A small audio embedding model, trained from scratch.
Model: waveform 16khz input, norm layernorm_no_bias, activation gelu_tanh, moe top_k, num experts 8, width 256.
Training: muon at rate 0.012, 2800 steps, batches of 64, held-out accuracy 92%.
Data: trained on single notes of musical instruments (NSynth), 184686 training examples, 1.0 epochs.
Rows from block 5, named by matrix and row number. Rows with one number belong to one attention dimension. Each number is 128 + 32 x the weight over its row's rms, rounded and kept within 0 to 255. All counts start at 0. Numbers have three digits each. After the name is the row's rms in percent of the matrix's.
# q: attention query, key and value (stacked) (model.blocks.5.attn.qkv.weight, 720x256, the q third), inputs 192-255
# k: attention query, key and value (stacked) (model.blocks.5.attn.qkv.weight, 720x256, the k third), inputs 192-255
q.12 099:156138202103114103090131092084130150141140102162135106146073166157144097158113097106173095033149178165091118100147102120175141146167131164132080163121139124153140148157123156092136139188083125
q.13 107:128124070141121089146090128102120109118165127099143065159184165136173068077101094029121185133096149106166118132092119103154143098095092122138103146118106132147168108122121125122191135167112106
q.14 100:145097097070092135123153137150142114061111144108095159098127129131174169197121135141127127122123177164124157056092070131090144175220138123170130155147146129177127133147093069148133148109170112
q.15 094:119181170178096176106100061138137094130165158060130136189133134138073158102148096163102166125090168107096106125145138107126083057195099111096099129114111136079108154118146077148127101076172135
q.16 102:114091136086163109116116104144130161162136098190132144162195107103091169143158126106094107102094121159165179156087114137148038139118173075125136101120122149137050197150135117103155156174107139
q.17 093:136123126052129131134116149102129072143069112130193129082173110080116110130116115144084103102090185160180090123174124144095086118169133168101155118116092111169118115094108110118124176155167144
q.18 099:106132100118124120110109165109124132197105109112132145114093159101214184129110094144146191134087084059121125152113107179126153176160160127117116121172137135153127102078158148131122126160145156
q.19 093:059172170076158120137142115177159121140062141119151143091116180149227112138134152109138150106136122059160119162082173127098127116078113164091163126142118162120135156169139154121143164071166155
q.20 105:126160140110081037124147111156094184163148181131167188129148192078217133113102061111133162117115172129111125107130090089160165173137143129194123120112160145131139147128078166134080143114157165
q.21 105:111130079171095131122137144130169152124141100201190147110062161074147152035114164200138142146083128123031112149209112072202124119157116130142112174113107103065163135161098115171091117091087042
q.22 100:151128185121178115082134118077099120169061081138143128111120216185112100078208180144146138138126161104148100133112130150165165165105183094129145155174115058174172105183166120108116175086074111
q.23 104:111074150149116046100142138152130163116126132102129110117116142173142098109138089164078158098092103131153097139116230097139131140097180141118086161142068128104126135098203135175167171182138044
q.24 103:128083132140146109169120096121139098119112101108106136144110199110143134122109158174181176176164129078104236119139090162138130116089083120117180102074155103095095086120131098147163097119115131
q.25 105:133081116127118200142099124111212107116076130119130061120154186154129125097080102056153097098106132141053131089149141181162166137139132098132147090053119115163127145138132157122191135158112143
q.26 100:148143110158091172144071131126117107147158134141081145171120148206096140163100168113120092098120112225155189130173065109164206113127167125162117137081127102092169158103160136109116169125103118
q.27 095:079140170099138114171114087161184107094144122104173075111147164132187136090120156100126087099157148122130113076124184104189126125104177152157111072119144113087090119125129086112142125130106107
q.28 112:135125068143147143091170132090114119122043101086127124071117137161002133127165107117159124147109141104089131152108069127089173116145170119121118093138153056134154147133131106129171100177128096
q.29 106:143111143085114154128091123042125100183142140119156138115125149195119127162088137185186160095146152102128072133165119130157180117111133172112108162085113128123100148103135099092091159135134167
q.30 102:097124128181156118095144100171148084055124117107116112158154067106134145073138067129097116198156166145083078090131102135180125129066164170086191130177113165167159126122125125095128133132120157
q.31 105:148073099105090107116039120137083163075196148147099160127105184132130143106132098140130132126103168071110107142155144073137167143143130176100170113114095133164103157149116138116146168109195166
q.32 100:103142124119116149090151123111138161100113093123109169132097137091095130096081120119104103058126115157125140143194129127107155205180130144148167159035150078136162158119098137139107117111180129
q.33 098:118135123117123144125133092179143158150100132138187157144045129108176135110096150083153135110113133115120171124094151141055146087157140124131088142076145127182164170115094126114162065121136134
q.34 110:104115147074076128144168105165111069097120149197163174151160119152079138165113114073144148161094151150149110101138202142099135148097113123142098135151111113120134173134130110118085147085143153
q.35 098:101116133125213136150095125166142132075140167153112086137128083157153137147103154127136141167167170084041135066154126103193086178099107140125123110228057102176077116155098154133124082091127116
q.36 096:123119141107176155109088104065128128070091134107127119135090112126177103134142090159165074148158103067118142077160119089095156131145132147106134156112142092156142064155135151133125115172094114
q.37 093:121136204120122184095092168156134192175143151086107129140107096084136094167163142138172102150164179149128099071145066145113126181156155134124133126062094139065138174121132124136111132175162119
q.38 106:141132229084148132072132180097078159099147139139163135130120154126162082188134112142107160112176109181128170077169142113136172104084139134155071126089206140073064144136129124133131134129118098
q.39 102:175072141128110098122144070087156120102097130141127125227102090110217144159047123152177146102147160178102119104114141130172130125170138099108139116172098091127155131101120106146096080144147138
q.40 108:131103106124126111120092119118137085144110118142122105101198166101140145169114135107102210168128137112139113113119144148178121177161157140166129136046168142108146142064141149090114177085131146
q.41 095:141126121165143143110073111203071150091139108122167157155080103062119085080127103102169155076167081088168167141137110050147083117101178223157120139104147142121151142123082117155126144104081146
q.42 089:194113174123113156141137157200120108139113158155152131149181147125190129144056210132161092142144146116112124033188130107146121206136133170085079128131106148109143153122077140109168137166107146
q.43 105:190137190169057131144131183122138142167096146087159121141144134139108119129067085160100169085090119097165159114096122093094133117069123125141121164171152108143069071102129108128112162093046174
q.44 097:151095123108168122147134156173074122145091141121084095157141122113130182154154131054133170133131110138098123108174103073126072150064139170102105161184170087089128100117154149109136097053124133
q.45 095:138129133108137185111123124117047083075104123139141211206158084171129093182091157198093135145136133146108066115101072114122129151121127188130056174193101123156160111142119139142131146186138095
q.46 104:160116084127168157086122193136089125116122151091201073090120162137114169111087163091081131108135109142116041110117116170128233126117154118182133144112162098141153129140135104112131103162159102
q.47 101:152135144183089196146111105111133101106126135095152101174083098102052133159101124171124131081157120140117124093131219146109195083097136175100141075067141096107132156079148125090132086111171102
q.48 101:070135140121171058112151109147100126047083097136137132099151145139076135120122113138166104136067124137156108106128145103085151080120130179208119083073124127017085112175139186112130130128112155
q.49 106:129204144156149098184103117159155147204124118165184075109128095099138113136106148088134123155132147160098144099135118125097126118140153059167153160220112192112122101189146101160138118196080111
q.50 106:156111162134160130123166158100148114186123161066131185151121119080106179134135139142119118098071122112101111112173177174144159121090105117177108131148104108122083141171120112192193172193092106
q.51 097:132078109138143142114137103106096128113095132101134109122151158135115146177132144094111169138186125111178140108149165111158144137154131133070138178080169125158160171150090206182115077127101090
q.52 105:169096086151070173115206141171188166103096164117130095137151060100115101053130129098091157141168115115111133084142155063152136134117113162137128095169128076169131102132132166115127147160131116
q.53 094:130187093080135104109082140140137120139139131135170147190135130126123090086128116045177116096119167153107127086148070135098133089115146064144109085116080145077085083091130128105163154148143119
q.54 103:097126089163118108207142153091067134137144090109171210100132136138164189072162112108106119119135182156145145143109103087113117139121083147083126136145095180122104088092124131113065174124156121
q.55 104:126147064145089149138089166095178089159151136176080176155171130150114110129092107106114105159118143139135130113091114118122100146182062136156079169080092176083086123103130166135101111173115123
q.56 099:145127126184174123162131027132118151142147192140146163141149146114142111150135149071158106105083087122154088177160181082182107128093092141099110163120049114122083129181112111151190183122139132
q.57 101:103068234073123172110128121169130146128120139196133173099143132135069118083135113083123118156150128104094073181126137114146171153131127115102113180153099124123128151142093108089150162149036167
q.58 104:093153179188111145118103175137122139115116134158071113138111114151128146141142129169135098132103166181106178155155145113041174150096155111134157145157136138135048102146158121115143142073091140
q.59 100:157081167112138149148124166093155135155094190133152081087101147127102145128148116114077085133186138211126130132049156148116079107095144133101140061142112170070169146106141066100097084139136121
q.60 102:109110096170132182071139111089136135104176157124076094148085105102157165126182134153126118138173063188122111110130156164139162099123098182111115142145120131133129141144118184150135087147098112
q.61 097:175132071124053140071029174114099143165162131061155167092120077172145163155122162122112110137142125118127102031125143082110131093089202161129145135102141205092093136109102114118135207078080125
q.62 104:154098124100087167132159198132191173208119175137126117124203130062122082166098145162117137192039124125102166117143118166138079153101148136144111088175097140162160124162107121121110097118153103
q.63 105:170109091114129156157077099158131062134155117189108155128147159131139091071131146211159159167101159079166088129118092109159111144178117087183131107180114071177094153111138161119186111123127160
q.64 103:093129130139168064126108064098112113105147093116151079135181109155124140123152109102115128150090121114140063104069125091124133087118154111144109186107118130084189086153193146155128118141121136
q.65 109:156150134073057170082124118193195105107126074103183171107120140127115155150204182075124181124146109139118133116163188151136170117119109174115123134147095165096206174133119153129112085127084079
q.66 087:146128092146091091158152206065091112083124135138109098127181101080133081087087169079126121116176139114078101089137142138114119143137136144116129178118116111153149091127140178136157163129149101
q.67 106:153172145125111165066133112146110130085202167162169145073090103098182162155153149133162173151080118131168099133094105112153124113125119143157158093138115135171154135128123129139150151102111150
q.68 106:183140057141126107149101152072100175175148029113137163142147067140141164145127098169153108147113074138143084100057159166131077115127130141132083165131111142124139123141102092123140157096168083
q.69 102:166196118087116100096122168162048168083126110102076082141203143134120125127096089157071093112139128167149085139139121103109127158133160105111124082122138124152130146110141108122135105193116141
q.70 101:158163128108132158148146189178189160093089177138123080175098116077147062138126131147135128139086144121148107143188091128066123177114135114112089089127142097186137173132094124162184096114168164
q.71 109:156116186121105129128125148138123154172084085148169156127115103124093148168160148122091106175146152132100155183119086156118148141126122137175099143085112135102143112104148053152163131131112206
q.72 100:128103140138114095111126086099150155111081171185106109109159174119077124095151146175135107110109121164113119135127069120143133175115127130200125169138125104123111121113105094126078112111134079
q.73 099:154131116070184089102143153094166126116102100108113118095129114117168130171126178035160155131175137091125126076108121108081090096101139154101171073108121146084118095161142156151132149127113129
q.74 106:099120161120136141099094117070143123118142136179169107157128194158099062148109093127190139164174161122125151155127150089128155147110176105167107089132117132129112165061153113147200097107144151
q.75 095:131138121162108135078118193133149095133126138105142072144146137153142115154137048144143137087141088166137150109137131192109157059137171167119127150108109123091124114100117104199139171161216168
q.76 100:041145087145113091143179143119140130088119137102145192102141167093182126114143121176143116146173114141135098157154099119134134171144156100096193148097131161108151094178111115137130140078075153
q.77 099:070135148082086037159131117081180127164118140137168151146146161125143133118191184069101132142119152141140149128155131137139128175131111144146057143148064107098126152103114230107101139152116094
q.78 108:151105085148121146113124088087143143166122109109147194145154146089129150090137130145084099141119109120122140108100164221118119136103101050124178150152159153143148143207127137150153164171092153
q.79 102:176104064081144143093147146113071147144162106128111105102026098158139133153120148145158116219069112092144121151161137093191177119096142129139165125107128153130113130138148086117133091107210154
q.80 107:094178104141078165184100113140126117180106158135123133127129114164086119210107100116161097126059120077117123126163195108147136213169127130145131155070141124126101159150155172096116087134122158
q.81 104:163107157147132125090092129094134081141162116112118129139102121075196136153116141192138110121152124120134111145135126151147200168162171091111059119099138129097139142093174158104111126110138152
q.82 099:155107149207114096224111094170157095135135109140153148054128067114101138198135104143135127174084154131097140182090109090159156149139140172118125102151137087116116152117201109105129052153082119
q.83 105:155036170137111065134172193127130126195138172146124131117101089104146165085145090163171122170112098187192074151141167066123122100106125120103121157143146105133129117188109119180125169114121094
q.84 091:072171105137126116123101129231144152149044187104112109111123147130080122125152139126084086157071145109110127113109147161151143144132132114122169186115100140089154120120170136120099106116115086
q.85 098:132118081133127115127141145101110095141102155181131113174160139135123116150193138154159082104103083166137173115146136149126139079087145104130161144165159132079074119137096081105118158103097086
q.86 096:089080141138084186123155086116120137095106131092171147144158164143170162055123142102187123096161166114158159073145130139060136155105075079109134112143149162130150089188073137093169067124097090
q.87 094:175136072110136115146118113110161180175053141130144129148186112128164112109215147133097189108138091143099119145124142083174107106178191075108183106089137123066104166160091116135168132179145116
q.88 104:125079169055127143054157111140165096144099137117167128138143146136145161088097179125070121106136146118140095085139120159129164096102050181129151088175174115093181192097149131139159107215181122
q.89 094:102148131124139172122115137152080131179111103059137072143089160110113115127134131116141181111139112145151108085137114107087211135166128158150121101154143110192145134146146138139118136094127145
q.90 101:179152161146124122102138158142095078184080119113138122096132089167136124147163086153126138114088111083120120172167127102155097114145151141163175175090144176096139102125131087140131145152122143
q.91 091:166133116145164168111122177141134074167132123144174102129106113101204138126133144115092093208157157142134139066132093114126126138118092173091150045112161110131155069116114043144131171121140044
q.92 096:053118136164083096125123155123162131113113128166129128131130112154133135100132164078136097134107161145140171104160107138143080108190123181082113140089120117093119148059086120111069146204110154
q.93 096:126140156106127127087125124092173169220158161081153144076121099183094125131111144130177149144161116142175233123130148127139114099127161171115166131117119136118129127138092115158114136143196138
q.94 100:144150184121120128153118151134119081096080082165159155168086113163113170143124101152078137151129216142096122160080140080146161138113176127127044107150122128167167075106095103180126095104132133
q.95 097:131166074135106117148085081125134138118146162129141142149115135113167119139189185075070124115115136101147159137128119141098135162138101109125154164075132110142086105152108171118133117140125110
q.96 102:162094116087147095208150076151212135094143127167064154150142157108153146111103087121165165098104111092137073098173175151141107158153147120104090110157121131129113103165122140198046167095134104
q.97 098:104167103127196140105116143114149136089111093121115118161180153099077139075144145141107120111136121128130119185156147138105143148120152156129126124114117135075114140119100183159150180062120146
q.98 100:152115147133114157126087150167129107116048148136105100082091123062163188049109138067134084157107130162127152152098154142113108133134150115129114087138141137127162151207109139077104161109117107
q.99 098:150110115064145165089111108172132133130098135172046127118130080176143107058079156141087090160124152149157139156102203096108161129161114146127119134037102143092147183207142102120149093138194131
q.100 092:184128102095081053100152089118058149118107165104096151128096105109117163130133118138128151121152115089193168123105174101127104109158093103173154187152170156121213137116109144182095142124150161
q.101 102:129132121136097122095148104030131157089148124098144151157112156172162166155175134103173105124180121110136161127166113135127134142130152136160142138149117165104085157137132183107149144142157177
q.102 100:180185057159151121093126133147157092169119140061118085136134103115144151142111140147048124156136105118078161165105131149126157157155102137138137167178101157166142119141105155145106155175133135
q.103 106:096138165188139121054155108136121104122149104183133095126141146135108155126181165078148127165064114174164138159129066159176169106118131088101126097161147167144093134168181139122183144112138155
q.104 097:142116136134137119136109124068156170165054080072117117119126104203119202171123167138115084084188073146136086131134179169109164091160125102161106152113125140108221111093134062144123149199160101
q.105 104:126111200132121137128158137152150133188154159148140143145157129135110144167098068176119081152130113130150084105144115168208108068162153115090154137110097089171159097137183120061196138150145076
q.106 107:149107133112122157129149101185173144148130156139123149124146112112127122126104144149137118102130109125084094110081133141144188198098151150126136145119122058122128198171094112076192090174164115
q.107 098:135096070118195167144084124108115114135136114125110134143150104120088153146067123135104121098073156083199124179123135133101114132172138173109143114128159154097109133159136092092188148114097116
q.108 094:120117143139156092109157101113078135135152120103114130145163123158123196151107144157146155163152153125111043105126120111095118150154206114181110115055122157181150145116078086092110127126153139
k.12 094:080150108125163080165174081172136144158105106153133171109119130102139090107116156155113134096090135150139123158061163169128133170185115151130167093091146133137129151120100141133148165048079172
k.13 105:158125093089154096117134113166149139149121154132134127124176151125143124110207130116152122163129100108120106163067142139138112074122117088105172162170146158142165144129147139135153150115122095
k.14 101:111213119165149122116109157114153156102121138101086112115128092136146135171106122134098065146138152121091185121114107136105100140107176086125166165137165129058085119124137211164067184148109102
k.15 098:163101138068148082092132129096166097140116164132115167087095152090151110124099071132200066117144138099073140151140141119087108181152124125190102132121157133128102115118092119116095099121131158
k.16 099:127158134144120080113136099120111210189112100151170118133132115140124161182085157095070111094134151166099126119138099125097192135099135155146147109125093143156139151125105098108169138088083080
k.17 092:139112103099140109096139158110125144151192141182128109111090115152124116105124089046120159117135108136160101144113111060102178119103109089110101174168134130125116155135112110133136152093135139
k.18 103:115126152131146106081088170152106130107163114105115149132111109136129136143172107153111099108172116142103074183131148159186157131096156134126097145170111111159157138115100092183159098101129139
k.19 100:137113179104093154166083112099103124115091119184164104204170133133075119134156208138052095184197106160137139104156110181141114065113119197109110127146114044132085126104119122076111107094151150
k.20 102:114115102108116098130101117126151109132136106100131118119115120115082164141144129152098145129144077138130126202082061152141081116129125166126105166152137085111102093127130130119139111144176116
k.21 100:158097234123121077084154211159138134136114108135131105157133150132139121123151052115201115149080108120127120138124116084122138121135137105122128112086123087169129100135123089094041169152172099
k.22 103:137156094104134148138093128142155117166195107115170128109143182149126136115167112098089149150146134182113117115199182143158124122106065115146130178130140140124198108117103113073143179178160130
k.23 102:145156120139168113138077153142102092129117112093123138163086089150082083111146179163103101164072146135153158142065216081159147131115058155144142119125108155114121100110127088164140086105050069
k.24 106:165107179125095160114177094085124146132121106139150174140166173084146138144144152131138183146140120091136105102117080081117133126109150154163108173127134139164129134106135108092161015122111107
k.25 106:107108055051118193222168042135100112164112130118166152116129136129164180141122085057137100188086084096162103126155173112116137117155127120139141085122134118156133160118196148166030183133138099
k.26 100:159104089119105120087111095128179105150062131078074075150095146125123092115112134181064139157129119149123138149113136090126057107108073140110154121116134208146140179124115136119166128098112154
k.27 093:093104118134121156112147106143155108170066125173098152175084121055086114105151133122158151114085160141114161162128150104127124132085115096121154094127086105145142125091149146135188129127140154
k.28 106:146174131118177144162177135114127120143168136164114172129113114162149140115081071100197079098079114113180131059185124181148153140139090162150161169108095139109112100137158085133145096130089071
k.29 098:178124127152165136124157099143129162108083163123084094086133148111076136117156107143101141061150086077159213111135116111115157089168150113093159109157132077100117131118109157179155074061113160
k.30 105:116135156138126129149078126137148069161142161140141089127144125134091142151208129075141152139117184135105088161138140101156124087119125112179046161127069134139145168138138140152135150125143131
k.31 102:106176099135171212161128114070119049121147134108088113097082098164146161145114122094172131180146130119117108151121107167193132129149131148152144173163144124120120104136125152098151129197086095
k.32 096:098142165113106146125056105102193073144096159084124106133142085109176136161135145091156155151156129098152110119065159090162163141150106127151078123146107116125148072110138163152109183109122093
k.33 093:111119109123061112135145179163158150093066116124125182036134178102122170062172173166099132233126136129142129112196124151086140090099173061167140109164116100144125139139118125105094125123141149
k.34 112:149078085047132090154138121104107098063149186130174107162178134100170172093139105177101102137095119126131151136175133134097130128098080086139148132139110123119157113110110137089167098134110140
k.35 098:139174198164084172136143133099121127186115123209177125139156134116121063118132143096147159118115098147063111148083102103166141078120149132152129122137165178162082135119162117144133202092122123
k.36 090:146167193101081101200114081161070116163088121125163117142111082104123149132173136085147143147124128061137131134101156176167178105126153128172098170103143097141162135144147143120102137069099149
k.37 091:144107161154135077130132171085112064121109138111101086090124104144126156066115113076113094080197128114179146066094161089117128108135068112147148169097094139100078080089121134213130115079070168
k.38 102:119141123126179118128175103116097105134062206224118171139021118127115100086123146118115072115182130120116167106133142103130077177163102143139146115126142096152121133083087123170140119141104134
k.39 098:098070200150144132091136120104138116120117116156122138115146101082084098116133128125099147087099142081153166126146103141112109124097197136137147137094178084149151121147144109091125153090129071
k.40 113:093134115104133156093141079064106087102123162137090145137110117165082134166189120146137160149178129176122138179144115142087139098072142112115045117094141105062144154109127167092161084143079139
k.41 098:094068154106130098086092150136164150156133121138071159066101124122126159104139112114110137129153125071103116146115074064104123141153160157110104148097178161124174138157144137140174140144143078
k.42 094:113125098134117108154167131162137152125084103169155104122080140134139111089142151083160115192168105110076082101105098193114126152154180179088168050097187105124144120111167127148096119100171149
k.43 104:050098135142109155120099106186219161120162101034102114101137130130070180131156108144071123177151136120067151142162132123093152133136121121163144076103112138123083189106081147162119048098173140
k.44 095:130104128128163131133133131149155077117131099148151108183080129098117170123118098106146082099070182201134132084091119100144087122085148196114076032142103098079105120074103081161159187100133155
k.45 094:044178125118144107150136166127076125077175121115116163130128127146130104122154111115160085090154153042088161110207129145163201144098148139087107147124152163100214096142156155084116141099135173
k.46 106:092121114149124117097159104138203179182091160143094118137098078127152119165132119103165118161139132133121130142141122130175185122107118153161120129128100128135136148141095114175186075095104126
k.47 102:130096094125175128130144138083147073123116170106089160163077113142160077125123147109187125139175116071136142122145152156129118159126103087068137136145117134143113158112108123158124095156106172
k.48 112:166113150097086102172190146157159103149159162183132134106215139078121138179137130144180141102159122095125131167185128133086108072107157089115139127127203116134161163133095143092151080109142124
k.49 115:103115153138114134131112128093167091120093098136147080143124130153158078137145140083169047095112158182132116162134214171100116111090149139159100057076207174092115116135114093138130106076085065
k.50 106:101131136157167142167136131095139117176116113175150113121164140090139095085125154094154092152150127109158120078112122129152171104139130085096125139124158118150163137103069117167142096157106096
k.51 095:142134136107135138188128105098103106163125104092179154120150102159166112114161169102133078136111154148099102150110115138089099115138180140132120117152112126096125087085176167094158119188101110
k.52 107:131122145094103140109089120121098091093018112136070120092155082148191109090087129086163121144104147148152099143114110122118109090120170141048127071129165121164093145192086130086199118159127137
k.53 094:108178172133141074145165151145128067151176125176162141084141080113145116070100125133139079133097099117117121167069130111183092125108068132107134186124167097140121110162121104114095120115085176
k.54 105:041161167110122145125155157129109104131135131096054156138152138129178121139145121077076129091081122123130125157128067095105151129179129119144153139198089154113163145148107120158095114144153152
k.55 099:228136143105178178160121128179118110119121148155140167100130072160110094185158141077164129151144157142139134141122168074125077147142169103098117139160130130088146128136114116143146084164170125
k.56 102:077078171077182138123143050166170137115205155172147102117142159078131098081119076158127120072126130120180136092130118095128100147183154128170022149122097150141114075164232128154136126125113101
k.57 103:097132165164170106171097122086118149156163110108112103136128102144116126140096101119154112136142165166167114105164078095068156078181090156124111109114116177121081054133136103104158120071117041
k.58 095:118084114172141131133154109051173090073137117082074144163144152131128092164114169090105125162137107144145150130168113146136087106147123164114090108089120135130142214118146156135137130102111128
k.59 097:070104157149153151140098106095092174167148068126104114097076160187097149119016088137128156126108122048138137134122144105101204147211135070137124112107154050092133198152128159132094152108163148
k.60 104:133086130156152082082117175168202117143180121091149139151147082130113156146151149136112093139156180119104194088146145064167119119109136167131168138123084126128078163144131166157066124154127127
k.61 103:093151125129174072143128072131129125102141106141096096186179114070108097130122046138101143097126125161149112090144092120131125146127134130132145094124133087133166149117138154134139134187118168
k.62 106:166168154068125175111125102138123060157122140132085123141130092210122204098129140152192166096120159121117158162138138163107171114112117095123143109156102103130131115162114116125104141147128138
k.63 107:162198153162144125116126113140176147198124071089108113169199131114127145132178101153194151094128136145141082129127066162172130093057140039132130139157158164125097122097127081133137142148092094
k.64 100:149137138155125173140162122123163109103083162145163086153141144138168107092110069134159102133154161104114112168103150148173102141126150133157106130195099127099128085076100146088129134102047174
k.65 107:094144118134133135098055139128073151125111110128147087105210131118132135154099147127149120126117134128160211149148081067137091148206048153090118129124098102129101118138172104144089091121166174
k.66 091:132147107096130107118151119112141143137067145103152172116131081103118110177161132084074131142178108132190191118075126142116154086116150164169110130144064095133119140037145174108156160064117146
k.67 102:169122140166119104060067157163154137127161175116142107122156151085130097156176069147048092073148167136135132136160135113172056130188113094105150164207123100114068113126109147132157106178125141
k.68 104:163160131117156209126145125160112104117167131119142132082120162138134131109109095114133135108138154129165122156170086134101109169113098192099111125150129138103120093084089090092083122108167182
k.69 099:072093105197118087102137139122166088133069163146126181175143083061179147123133114108111105153127152096121129128127084096071133144139080113088117110113094193115156103111120123112153097056164102
k.70 099:173116106083088158117076154165154096134074168157130106134167157150126160082127134102113158092132128093119133167101149105133095128090154100111129081092120142118139154114190116112212140111151118
k.71 103:081106224116118139117087144103069123120128090136078133164099163160051138136123109130129122172168096062141067113137170182136106165076157109120122137105221156165104085123136165127164175082107076
k.72 102:109190150105094172120044132161156096116130188133213108188089138170093169092133179112134179140160084138153156077078136120171083152066113093133106137123128156138128124160120159137081120160121143
k.73 097:112139160140114180127141116077195134133123141111079141044136116117108132133131152149084118081072134151145092175166110150077180086119152118176213130130151073164157159093114105173093158117160155
k.74 111:140170122130107106077057132103127071138158113125156101108124077143122112091103112102173123098098043140155130118141091140154172152153109093103180190127179141108176115129137105144135149218143068
k.75 089:091130117085125117138130119108090136154121146166091188127102127142156047101127129171108175147110188110093102125119140175152092124138116081164127082143110141155150143153123091148109085135130185
k.76 099:114130187096129078075078124145144187125126086209064126174087161131073156201070188088074145154135144047168141100137170076105089097072161137133112084106147156110110155154163139149109104167106146
k.77 094:109112153108089178097104085103083159098113095156080100112173099120116080168117135074175129144133120133110110174145126128133120114091156148151114087090123216107123155132158154142140136136126123
k.78 106:116145147134070154128081161138157131132080115135079091122171145178126102134111102107116096152111116150120126117143132110107118108071168089134106108114132109134055133075153121137085137145156147
k.79 103:143149061090132091128147138101114066088110178087085111132092170153159120108132086104168108130118059109142144104197115112075155115165180100093161163164138135190078116205127104175176113152125129
k.80 109:153144139134101086158145212102087111116160142141115081104118164132111121099125129134078166135083109128147111186153111090073119076154129147107041099192111096105123105136169102163150121139164151
k.81 099:161129125126154093139110148176107121152130077126089090086120110175110164120147073070145072187169122102123177111172128113105135131160117099111101108189123187121174123137122146108163106113162106
k.82 096:142086136180160089105079147138094167117145155146107120127125082196113167158132141119177105140171103131072089090133119173098126158086097179098087108127190121110061117160139162081078130131111141
k.83 108:122080099110161132119133096181083091111157121174119093104125146078143124145112156134098118100157121155098109129152117136097105127120141142113132136103118157156124102111122133092139116122146097
k.84 095:104151166119149112113107114116106086131100090138128142128135126160092157190148143138144174119097164170135124101131103110136130129110123173160111057093137096142118112190105159128118095151119128
k.85 097:111124171071152076140122131200127095114159126103155114144146120151158081149125129109154117167095160138105137135099104181160188177139133151093118157133103079148121078127119115125098109143073182
k.86 096:131170134144124099052144110085176062110160133111099136126091110126149094167103082088137130093183151153137124113125189149170114123091160100100155136121110086083106162111185157116150125151123123
k.87 093:116137145174152109088167100153183098177107128123198113122158147130129115168143141137098117141131109152154122125084068100118111125110136131074133164141125033161133080112153092083138096133187117
k.88 099:100157164096138182109107145106120168138118102106107124111128099080144103179097131175159162096126124127113187159080128161114161149133152108138162111117129128101141112134058150161140074113167070
k.89 098:114104159120191139105105147128144123110108123120085158110123119110135077090109120129077196223155107109119159103092143121103126073180092083124097040155088131146106098077096132123111128133162168
k.90 102:139157129160230130099123122155117154096155157098115135141157101117084135128103084069106114187112140108182127119167123161097165072191141157090148152136175075099137042136165090160142094089127188
k.91 097:129098180099133128110160118129137153143162102145090020140180135119123146147086103173117121142116137120073148116139094119126123138151116083125169058147144145179152196149066087144114090225122167
k.92 096:083154090162121143130157086078069135151124099112122099174117139163156062172101112146133113162177079135095176150133095127110075136112129109162131128153143109086138092134082106141115107128088154
k.93 101:104114113106167107136120154054047128127139146116138135112110136111142086076128127138141109085148167118149106181120129174176094172171108113159156082117084105102200158200071080173088125097140078
k.94 101:116148074155145175131017125171156125155126078122085136134102141116043094129021061128117183211088112091120138099132159131110117139134111149117120131150198072123136165074098115135119229140186147
k.95 094:131076119165145144171117165163096158144076109141091174148167116113122102166104115088121153211132185155150131178081074076120121161126093158150088134140147170088136076128146151161159103106120153
k.96 104:130094180112134174102123103115121090142135150176142100149078105123196118108120130157161134174145138110139097125066096113142160099134150140053154199174109126078103125134115105143146158160115122
k.97 095:162090129130133080133161154111119140142180170083114149062140131110122167081122105156122111166163102051094085071115115124068115130129129132156107152130116112148085135126134173134118140113131097
k.98 101:167083113112157145104110155045150117174125117109089110167117107155112151058177117214122132070163085136141118144102145134128113067108109176137104095107140202132089154111135124150160114122103126
k.99 098:119142160164082180084124114139165185127126163148127117117134119142119119106181139180115223121088151153170123104093140156149119152110101208163132147171097181110063081112135109135102131164077100
k.100 098:100109110148080188128110137123142107138165123108085164165116142147209138156090122070187102146097096099118122158079130150115146146154151091149146091127122132163147149141124166208136124138118105
k.101 102:099149124163112154140095110094156140152122123158149148088070136150128120179116152117153101141096100140098145134118120114078125146100116130110092132181137112105142141129092119092067099210125029
k.102 101:123103131106171072176155106106116157100157116146177135131171126134095104133137173120099144125143111155146122122130175062091142165125169094189107137166124116089143123140177119096095159151138129
k.103 107:173126126137130144138079147114096151142146128121133137108189069151116114174097116152157095127097167074138123094105062071171134161165126119136162109119156135098186111085112128054125120093108131
k.104 099:174158126115157109175138108080093114096134119089174131100119107189180120125103144145115143152130111115057100133140125130106111099127116130128129130173121120171142118157105168194105159069055106
k.105 101:113165119123102157099090142079122140120100088145150150126122114142141137151096168148194100127063101115116086173166160200101109172160118141098138136156183136115115147129112158148185125165091141
k.106 102:142081183133128127118068153080088154150164095094093100130157130119101166110131090157150184114162163092111146109130105124146098119171123079105169096154145146152153103128157133113142154135153138
k.107 096:065096088107089123122122080097116113124171130078127186033119094126191127102200086192096130133087160157117076068101092071084132148097121132097096088144134104187111142172100174132072114119113109
k.108 092:129116131090132137198120199127142130165079098084223125147126130120231147118175143136134089156122134115121143202132115150109109128120156100131137137130095152157132069143147106132142124198069142